config.yaml
dataset: "single notes of musical instruments (NSynth)"
targets: ["pitch class"]
norm: "batchnorm"
init: "torch_default"
residual_init: "scaled_by_depth"
beta2: 0.95
precondition_frequency: 25
merge_dims: true
max_grad_norm: 5.0
batch_size: 64
Rows from block 2 of a small sound classifier, named by matrix and row number. Rows with one number belong to one channel. Each number is 128 + 24 x the weight over its row's rms, rounded and kept within 0 to 255. All counts start at 0. Numbers have three digits each.
After each channel's rows are labels from the 100 clips, of 14976, where the channel reaches its highest value: "loudest" is the band of the loudest frequency at the time of the peak; "top examples" is what is common among them. Only what is clearly more common there than usual is listed. The data: single notes of musical instruments (NSynth). In brackets: how many of the 100.
# convs1: first pointwise conv (model.blocks.2.convs.1.weight, 192x192x1), inputs 128-191
# convs3: second pointwise conv (model.blocks.2.convs.3.weight, 192x192x1, transposed), outputs 128-191

convs1.11:110076144117090148127144145125157120110111180120120119114142127077118147130113175127096109146127099136141091157131121146094112179117125096114131114099141126100112108102124128124154150120141165
convs3.11:110165132154148131125122184109159100121153126123114120140116129113109160119092117135107122135132109120164185153139121125142157142127087084131089106111105154173156118130125180161161176150137164
loudest: 2000 to 4000 Hz (30)
top examples: pitch class F# (69); octave 5 (45); note: F#5 (32); octave 6 (31)

convs1.115:136157138147095098138088128143165099116158125110146100137142116114160100154130089121110100154132135140137100156148138176068094115126114167093136143139141187113123151176103131113151120111118135
convs3.115:113127141133087152160153105092128092160127150115131135081141138139158118086138119098119158122105127142098150142166179110139136119120093172151137138124110068122113131134136122128140104145139103
loudest: 500 to 1000 Hz (47); 250 to 500 Hz (34)
top examples: octave 5 (48); mallet (36); pitch class D (31); pitch class: D# (27)

convs1.167:148164126098117150107113111116134132109111158162115170128121141136139109065107158114137146138143131171156131171089144108170097145134121104146101134071147132133122146154099105127196138098100179
convs3.167:147130113150129120085096114135150136137104152121132117176127146120126089102129126120113117144124079146130180143133132092174108125147179154103127153157137142105105144131155139113184106151128110
loudest: 250 to 500 Hz (58)
top examples: octave 4 (67); pitch class F# (47); note: F#4 (45); pitch class: G (35)

convs1.180:157150109118135163097137084114103102147111124065136154131114133121141129115154123121161100122089110098141147108113146121128167143087135102086167129114108109130142152157146117094125153164166119
convs3.180:124140099151099094135136103142114102124153111126115163139139145143107067116134127120119135109126083153138132162108136116122148152087142102136146134115143091134166100102113147142142095159147115
loudest: 1000 to 2000 Hz (34)
top examples: mallet (35); pitch class C# (28); pitch class: D (26)

convs1.15:133114142146156131109107094143088130143143118099138147165097097099134158120148125144122106107135173123127109096099161142104157134150117165139146142096096173120092125132115101127140139186151163
convs3.15:172134114145098128163100135128116103143129140155170134125127150120149134127148163121161125109148157146114107144125151137146106170083145145151138115128150091167159118088185093131186100123151154
loudest: 1000 to 2000 Hz (41); 2000 to 4000 Hz (40)
top examples: octave 6 (63); pitch class C (56); note: C6 (40); pitch class C# (29)

convs1.12:133129152135144145097161144105173117136124095118165159122117109129153143170160154163113110132128148161148182156080145161074091107091132145144096145151092130122094102124133145148142143121127108
convs3.12:133143100137096115121134116129152109103129146119137112110119140114104104109134115130089078085172150126108106143157134130100128142139155156112160126090115126146122121163139149138134099153177184
loudest: 500 to 1000 Hz (61)
top examples: octave 5 (65); octave 6 (29); pitch class F (26)

convs1.29:132128097164123143098165146140097149141131165184155139131122110142147136152140144072124099135117128155129143105144138161149088092150140100114160127136116124151144116107141084144127125102140109
convs3.29:149143099177146146184112133138082166133124141143105084095111115127115086140098120158129148153116092123137131132098104150158098133139164138160127113146117122132128101091144143176121159100146111
loudest: 500 to 1000 Hz (47); 1000 to 2000 Hz (46)
top examples: octave 5 (62); pitch class D# (59); pitch class: E (38); note: D#5 (37)

convs1.92:112126099160078095124151071110154096138112124147119158141092158146136172132118133108117107133144154138120108118101157143153148133139132108152130117116110158148106141112151104126152130172108080
convs3.92:117111119157086131087118138106109091128128150127150147130125166092137151153165122091128132148101117137143191169088133138146160141110087149106089120121099155141096140142146139107105153146102144
loudest: 1000 to 2000 Hz (74)
top examples: octave 6 (85); pitch class G# (59); note: G#6 (53); note: A6 (32)

convs1.162:138110152140123137122176142107108106131139118136154102073160150165149151148117120158133117114161139149106165087166139121161177119120114109105102116167132117141102144088137141097131121132132087
convs3.162:107118127105112085130120126121136131142144125109141143095144132153128103130131129123116128145134108079122122148164127138156165128130105121124134133106144156117086105083154147125120109139124112
loudest: 1000 to 2000 Hz (43); 500 to 1000 Hz (29)
top examples: octave 5 (60); pitch class D# (52); note: D#5 (43)

convs1.91:126127143136137127169094157131116135112128086120129138108146108166126157132119096101117131111133141141141115168090101115127109097137117120107155142111072091084121107144169115091179126110173145
convs3.91:175134120109136110115144127107087093104139131100088101115131149117125117086151127119081152100093164143187117138163140130144116171156098124094111179141121122106147117156156111132124144131141126
loudest: 1000 to 2000 Hz (56); 2000 to 4000 Hz (28)
top examples: pitch class C (98); octave 6 (74); note: C6 (74)

convs1.49:155121087170113107143169148110108121101132088096114107168143174121089125144105160104120122165126127140144099124138124102140140157128108143140119129079131131157150120110148105108082111172132113
convs3.49:145100124087160156126157175153095153146161123140162168115151136150119165101127129150131103111088135109082084151123112109111132118122121090117109130109143096140111141107137153138123093146140113
loudest: 2000 to 4000 Hz (50); 1000 to 2000 Hz (40)
top examples: octave 6 (57); pitch class C# (51); note: C#6 (34); octave 7 (33)

convs1.32:091135157179103151140091085116144092160132156154141074159176131154151118147136118135120116107145124132123120134170103129098147097111092117150129167116137121108109148115139109170141157131096126
convs3.32:101158119161079124133125139113159143161115162104115130127107136158098150106137139165136123134117123108142143172142108106103106149084143110100130132171166157156170092136116141132107111130105104
loudest: 1000 to 2000 Hz (32)
top examples: octave 6 (44); pitch class G (27)

convs1.116:154106098108091133130150140126115098132147134147160106144081144102158150102156096130108149076113109125125136127163140139078090130113129129116104132106165110128142116082155110132133118143123088
convs3.116:159119138165124121168143185117106144103132122163114118152126084144096168083130157124175139108106173159129147087157159139139111144103132129144127137098180124152148136154090137118080140119168097
loudest: 500 to 1000 Hz (35)
top examples: octave 5 (41); pitch class D# (30); note: D#5 (27)

convs1.77:135148119118083125086145150163105089099105166083138137118105146083163104132128081134177219132089144151108090127116172109130121132133148167136086119139175141105114141099144128120111127116148121
convs3.77:124102124141137080123118123142122142128109106123109103108147165108111153120087089135089152128162122117134088122130124140131128107113110121121181171128141095091151103106133116129141158147112090
loudest: 250 to 500 Hz (80)
top examples: octave 4 (81); pitch class A (62); note: A4 (50)

convs1.143:075145118103109094100173158162142144141124128169147142099146161130119137090086113098110122129133108125133135105115147077140100146135169151164113125161148120123132120125122101074122148114139148
convs3.143:123125123115145132139110101104154098150181153183142112082137152130111170101150182094125152142083149157164130161071161142132148086112173116128142086157125143109131121129130125148112089142125138
loudest: 1000 to 2000 Hz (48); 2000 to 4000 Hz (43)
top examples: pitch class C (98); octave 6 (73); note: C6 (71); organ (29)

convs1.39:089091135109144142075136133086099118141100123159096111106058168112149124115090114149156106113107098150123122129065149104136071139164117133166133114102104128092145155101133148104158096136158117
convs3.39:103137119152126159089115100124109131151095116103128209165137145163096117155123147117101115149121127084109121157124125105170122142145135099155166136137131134132111139119112114107149091111143109
loudest: 1000 to 2000 Hz (61)
top examples: pitch class G (67); octave 6 (66); note: G6 (43); pitch class F# (27)

convs1.184:121109080120113098117156114121118127117132106137106153120153091174130135150100142127113126125127101140140117090164157163115133090169124151167165135121127152139144098109130119154162140119124170
convs3.184:093125130141123137118131139129161112121102127144121102118134131139168121146156122154147101119105126137128160122142136096147100105145111122145117146118140146166127174130127103124158178104135097
loudest: 500 to 1000 Hz (46); 1000 to 2000 Hz (33)
top examples: octave 5 (55); pitch class D# (49); note: D#5 (47); note: A#6 (25)

convs1.171:143114131127101168153114168119138155129117149155131113126120081141121137159160142095110110116116106112148121127168137144154114105135105131149135132155121152169124115092134099147125135126153090
convs3.171:099146143118159142145170087137129149101133157178125095146091116103148126134151144178134115108110160149145133143131131160110114164120129150148155130158101145108118130156151078142159129117159133
loudest: 250 to 500 Hz (71)
top examples: octave 4 (72); pitch class D (33); pitch class D# (32); note: D#4 (29)

convs1.78:154121091135134115107107131098139123177147155092122144142147076140101124111123124142118138103151117128145117127093122145097111148104128151126126137131053139122094145092156129138138099160122119
convs3.78:126170138147102130153086159112119110153120112129168132112156142156146117143163137118151118134098110102136154112109166118118096157137133144142114105161152107087161178114146107137140161125127161
loudest: 500 to 1000 Hz (42)
top examples: octave 5 (35); pitch class B (34); pitch class D# (33)

convs1.105:158122107141144126111086112165153154105142129094139117144091151121144074145158123142121104128139118083120136141128154134129141099102083154101094161132100153166106191107103099145118137133116154
convs3.105:132128130105149104139140110121114137138148108119122146084117163145131154109152167131110139127106117134132154154154098168115106148163123115156094083159113147169107091107101119118115149140115095
loudest: 500 to 1000 Hz (84)
top examples: octave 5 (97); pitch class D (49); note: D5 (49); note: C#5 (36)

convs1.121:099156167151078154128120149125161181126133143143118146113176073138133160105139113123148131170136158150134125118133131097155157127119140110105161140126148154124141134116123087118120112115161080
convs3.121:172177166122145153091127141137148103135141166136083107132165112164087105084115158141137143089126117133160103145103095120152144106078109151142156086109161085111116118087142118129133121137140135
loudest: 250 to 500 Hz (77)
top examples: octave 4 (90); pitch class A# (75); note: A#4 (67); organ (38)

convs1.178:146135130096114092152136124161125129143132114140168154146110148158145130144146130139134141140118146133113121162113116101131124148129153167114114142106099138159100133104121107078149141114114175
convs3.178:119129135154167144148131131110114083116144127148151092097143159135152154142131159123149126121140137126109157082101152166106080134130131097123137152127103104110162111103110118169118183083137126
loudest: 500 to 1000 Hz (53)
top examples: pitch class F# (61); octave 4 (48); note: F#4 (44); note: G5 (28)

convs1.158:142124141159137147138087084135166092150125153154153100108147130099174163158120154086174115170113162113130113132114094092170127130112136109159085130103150138123112115096137160153124153134127144
convs3.158:145104100114140130132082140158111148106160139156115173146159130100108152130120132149099077154125108142144131180155082129121126140153153144100112135140162076121121140124161170101101146145118193
loudest: 250 to 500 Hz (86)
top examples: octave 4 (94); pitch class F# (85); note: F#4 (82)

convs1.130:145118126113146135144113167144124112129099109108094071154118103114095110098155173144108130131096106142132110133102135091152142102105146175098143124062116127123132163112125116167110147112095164
convs3.130:128103160128129124094139093114155140136132134116152091146172148130120153101129115103163143108150173118144168153145112151166136164112123115104113158132132122089105173141103168114163101095097111
loudest: 1000 to 2000 Hz (32)
top examples: octave 6 (33)

convs1.17:146133139100126166117147142119095149169164152090141117110155131174146101131120111118142120149115139143127141134146115141093120113104167173117157121109144099172160083133140142110105124121123144
convs3.17:100139119124112155132141142137166124117103125165113096159148129133092138106158141108154156136108135088166110172125137102167132120122127128088111104174130121092147140159148133109109167136114126
loudest: 1000 to 2000 Hz (56)
top examples: pitch class D (96); octave 6 (49); note: D6 (49); octave 5 (46)

convs1.185:114107113134172087082145118078131151139132121105112128103139150135095135161152141128127098123146139147103128105115132068114152135107109130102100112169131153156118135110139102134120124122181157
convs3.185:107113100128094099177129127118102109125149108141116097102109173126130171125078122128152176101109106122159136159077141112138152114123144122111100159124155126085147150112137113098149113179149149
loudest: 500 to 1000 Hz (43); 1000 to 2000 Hz (29)
top examples: octave 5 (69); pitch class D (38); note: D5 (34); organ (31)

convs1.154:080126121097118124189140125128130138136106132142122088071123139146178137090171127110135174152152087113118090133157159120126152112117081091144137159101093130163157139145132110130090116098135141
convs3.154:099104124090163163103078168115117140093144089102126113100120115157107151107151124151114136140102113123120151130150115070143150087137123116151129124159109115132149147143133112144144135144105158
loudest: 500 to 1000 Hz (74)
top examples: octave 5 (77); instrument family: mallet (35); pitch class D# (34); note: D#5 (27)

convs1.128:131134120105100146132148122121146160119128147140133133164116149104098115146153135137118116100147135142099090094137132153119096135145097152152152167122142116098103148123128133149135136171121129
convs3.128:143101110138184100122102112132119117126171109139100073091169099125141136121145132109154116141130108141134148096139143101120160111079101136148173177130116079160145104118103100122097172101150122
loudest: 2000 to 4000 Hz (82)
top examples: octave 7 (84); pitch class C (54); note: C7 (52); pitch class: C# (33)

convs1.111:100131110104115129143151127142169101096152128155110124122108133119113113125144130092128160106134142163119147079137103115115092137105117120151185175106142130105156101176136150124147075121110149
convs3.111:104087140090164148120151120143135106163155185134133092160129055192121124131139121119114095135136116139087157097136138147149099088110102151134096179138133141122111132106146117125144098155118103
loudest: 2000 to 4000 Hz (41)
top examples: pitch class C (47); pitch class B (42); octave 7 (35); note: C7 (32)

convs1.3:143079117133066143117164134073167115120137072111126147083128088097109142143094090118103097114127134125093089141161144120144063133138181127115154151120123097127116100129110108157118137171133114
convs3.3:125132117096135143109149149083135128124094074130165131096140099096155114134153155124140136117136128152126095093167143122100152161122134130113081094148115124108142115149108124163124102112139113
loudest: 2000 to 4000 Hz (52)
top examples: octave 6 (77); pitch class B (61); note: B6 (48); pitch class: A# (36)

convs1.79:130145121111103144104102101171125144090120153110116132129161100128185109117146122104100143144165115137133073127157111116134105147131109143124148111152141103068111151156149112114139134078101101
convs3.79:114088136162153109081111134103156130135106097136140100116160096153149124155095113125115113111150149106106158159143155114167141093112107095106123092120127095110142155116123099132107124105120143
loudest: 1000 to 2000 Hz (34); 2000 to 4000 Hz (25)
top examples: pitch class G (61); octave 5 (58); note: G5 (33); pitch class G# (31)

convs1.104:126090098089117105137133140128104170148126145106072110143140142116106130122147146128133179112085143139097119133094109132099114085123120104161109125140108115155103132121118167120136098148156113
convs3.104:124146148138122156139156154153140152158152116117133172148143111147112139129145143106101104144163121147162105158114168144151091146124157144137115121110091150150184149155154127125160129179149138
loudest: 1000 to 2000 Hz (34)
top examples: pitch class D# (51); octave 6 (44); octave 5 (36); note: D#6 (28)

convs1.89:091100134141150138182138068135088102141138077095154167092121153160141100092107127105121130148130110121144091112096149130148119157131107130091115140155132109151103150125162097106135115118151159
convs3.89:120194103147147130096089102086128116131102117121103108120105122136125109157162127147120109118154104109113138138130126140123136146088127149150125149132167125133098113164147191132108147101137104
loudest: 1000 to 2000 Hz (65); 2000 to 4000 Hz (29)
top examples: octave 6 (88); pitch class C# (68); note: C#6 (63)

convs1.146:157151141145105124127138134123101093132145112106120110107135119088140151165128142112116114123155087110146145168119132150136089106114140124154106155176150146145159138104104136150127125124098063
convs3.146:174142162103147100115166161060132121082124157082157123136115113092121159146136096084166107129094132156167126161114111122090136118118106153163140111092155126110142128129087088108128110119109120
loudest: 1000 to 2000 Hz (44); 500 to 1000 Hz (34)
top examples: pitch class E (98); octave 5 (61); note: E5 (61); octave 6 (36)

convs1.118:165164145119108144151122149137128109116161132099137130134118118126125101110131130158151106159128113171129141100171123163151131136135137137105120119105114131079145164141144174118128112126121152
convs3.118:165151121111125167133095162107104108115146161130156157164139096081156099110145149112119105161144129114117133164095112095122178131117153137121100139109150134153174100134137166158124113124129139
loudest: 1000 to 2000 Hz (37); 250 to 500 Hz (35)
top examples: octave 4 (46); pitch class G (45); organ (39); note: F#4 (25)

convs1.38:143133144124146155128126147135114165153095137156089142122133145133079091145116117127156100112145111134148111168147131154147137101139118125102116151091112129098114104131144151105170151147116104
convs3.38:097132150098144128142144152058108080094138106097119089157127132109136156120082152122159133163146134129132123160095132113168142127060114127142153095137146139160122109158178105087157088081131146
loudest: 1000 to 2000 Hz (43); 500 to 1000 Hz (40)
top examples: octave 5 (67); pitch class A (57); note: A5 (43); pitch class G# (34)

convs1.110:116118119135113103140161137101144111118086136124139144086139150132130149118161128098114132147153069096140114079136142092078143098124078098130110159115122118142137148152111105135117153137146138
convs3.110:119115063134111120127150139135160128143122165108132110118088160160132149117113137121122171103146110113142142129154082155160120128115113144155144108102108154124126153139122140110139116178087142
loudest: 1000 to 2000 Hz (43); 2000 to 4000 Hz (37)
top examples: octave 6 (57); pitch class C# (48); note: C#6 (37); pitch class: C (28)

convs1.64:099140127103153142122112084127147076132151130179160083138124105096144131120114092137124130124092166164116132114093135154140089097107136139157121131137123114154109150153103153116131151102132130
convs3.64:105096128143133108138104178113127126123110134075104157139155116113109134106116111101106117124151140118104175085148115083134141127113146087127104121154172109133119148168123168097130116120132115
loudest: 1000 to 2000 Hz (66)
top examples: octave 6 (65); pitch class E (62); note: E6 (43); pitch class G (27)

convs1.172:161137161090130150123144165157150153103142112141134121126177099136130133131112154160151084118123158159135104106150143130139141108106109103122086109140139172153166106151136142134116145099117142
convs3.172:171173119158154129136116160109131129074111122108097132126133166125107157123107139182155127168107109096125106147152161192117138148131128122150139101082119105132141159148132166168138159096157101
loudest: 500 to 1000 Hz (55)
top examples: octave 5 (63); pitch class C# (34); note: C#5 (33)

convs1.18:135156112147146151152094120169153155142118099115156124141141147126133082117112135146132125114148134118133136127123142170087128136107109115164110103086143136084130124147110138185165079158135130
convs3.18:092115128099133099113099098091135132093138123119176078133114112138140122137136172140147102130103143147098090180164140080123142134146076146146108123143126166138159144169123145084103136128084125
loudest: 500 to 1000 Hz (33)
top examples: pitch class B (82); octave 4 (61); note: B4 (61)

convs1.113:144113141157125108126152147103131093116106146157081152143067152141133091123143144147117106129143101099133164124135147108156130145106114142153080154142087140070106160158128091064104146107135155
convs3.113:126127124092124130119095084090148111132150151090103135133143145091138131133157169191175175197134113180131131109108113123105112122144139122147116155131151163125141111092140150120078123147136140
loudest: 1000 to 2000 Hz (75)
top examples: octave 6 (59); pitch class G (48); note: G6 (46); pitch class: C# (34)

convs1.53:143144125164157102102133099160140120136110082090165157122157089122145137151112101135136070119152130184100102110153090092152077164150143094106147173101093140141118111083110114143080134147163138
convs3.53:140115146133123084181119119119148126110125137130166133145136173161101130124157149157130165128153120124129120127120118156144144156113132100092141154140149146157130155169121176112092104134120097
loudest: 500 to 1000 Hz (47); 1000 to 2000 Hz (40)
top examples: octave 5 (80); electronic (67); pitch class A# (55); note: A#5 (51)

convs1.109:109132124088116123118106143109113104100116141132133152140148129154095137133153140142112105127119143159121133113080136131157093146127138165103149126130155143138126097146147128156143125139132127
convs3.109:115152130156109099138104134160126080135133131110093157131119154099156155127147111161140128096153158157122100097136116155115111156128117133119126147109168122092153143153138115157100124095141149
loudest: 1000 to 2000 Hz (59)
top examples: octave 6 (62); pitch class E (51); note: E6 (42); keyboard (38)

convs1.82:082093106130092101153117118136083190143189142128117127124137163092081110143165101118151092090139139159096111173132101156115115113139176127120107136116139154164085093112156096120140149152131136
convs3.82:100147151142152116161159160102168155088138090137139133135127109131104134085156116119133081079139103164111119149161113104127144144132074122118132128132151085146107126150126134169101157107120116
loudest: 250 to 500 Hz (56)
top examples: octave 4 (60); pitch class G (39); note: G4 (25)

convs1.101:128113135103128112108115130102168145148097127143137108119129133113133142126141100139099098082088117180101118087085169145108092130154170182129131143107147122118099106170170121133127142109102136
convs3.101:120113107134093112128168114145140149111101139140115136111150147122122101117100103131109117122138146123133165140100140129109138161108159180112154142144155065103169141157169119136095181128125101
loudest: 1000 to 2000 Hz (41); 250 to 500 Hz (35)
top examples: pitch class D (47); octave 4 (42); mallet (40); octave 6 (36)

convs1.22:122153157116124123127117119125161100165142116099144141137137160098091081155152130154119091131143181139152154155158085112135157103143108135143157126123085152107120104103118175128099136118106114
convs3.22:156144120147152121145171159146127104128123138168127104130123132127118164047110160105166165107139130111106146130139150112123107144118142097142119117138118122151115129132116131108102146131108109
loudest: 500 to 1000 Hz (50); 2000 to 4000 Hz (41)
top examples: pitch class B (87); octave 5 (82); note: B5 (82)

convs1.114:106095119134173093161125121114094096122148139058125145104153156085099122115105157130107105120114158170133161182199091124154181151153137140142098119116139140161130120165143119150139119121126121
convs3.114:135171163124121139077130140162100152102126129073092133125142164109124174114122112126152115152160125154128132133147111179123055109138127150163103138110159106122126149094156143133077113144112130
loudest: 1000 to 2000 Hz (72)
top examples: octave 6 (64); pitch class F (55); note: F6 (53); keyboard (35)

convs1.182:125146188111120116161107146169134102114147138098145128100174127064126138129138133110143091139141098118111130088111113104101152147160091134105098146143126173096101092179141165104147134089107085
convs3.182:140117136121140132121134132127088106120152173143184161078136117150107084156107149125115103150140153127152121087138084113102129102131129087140142150097115171153103108109125130114132097129159146
loudest: 500 to 1000 Hz (56)
top examples: octave 5 (75); pitch class D (46); note: D5 (43); pitch class: C# (34)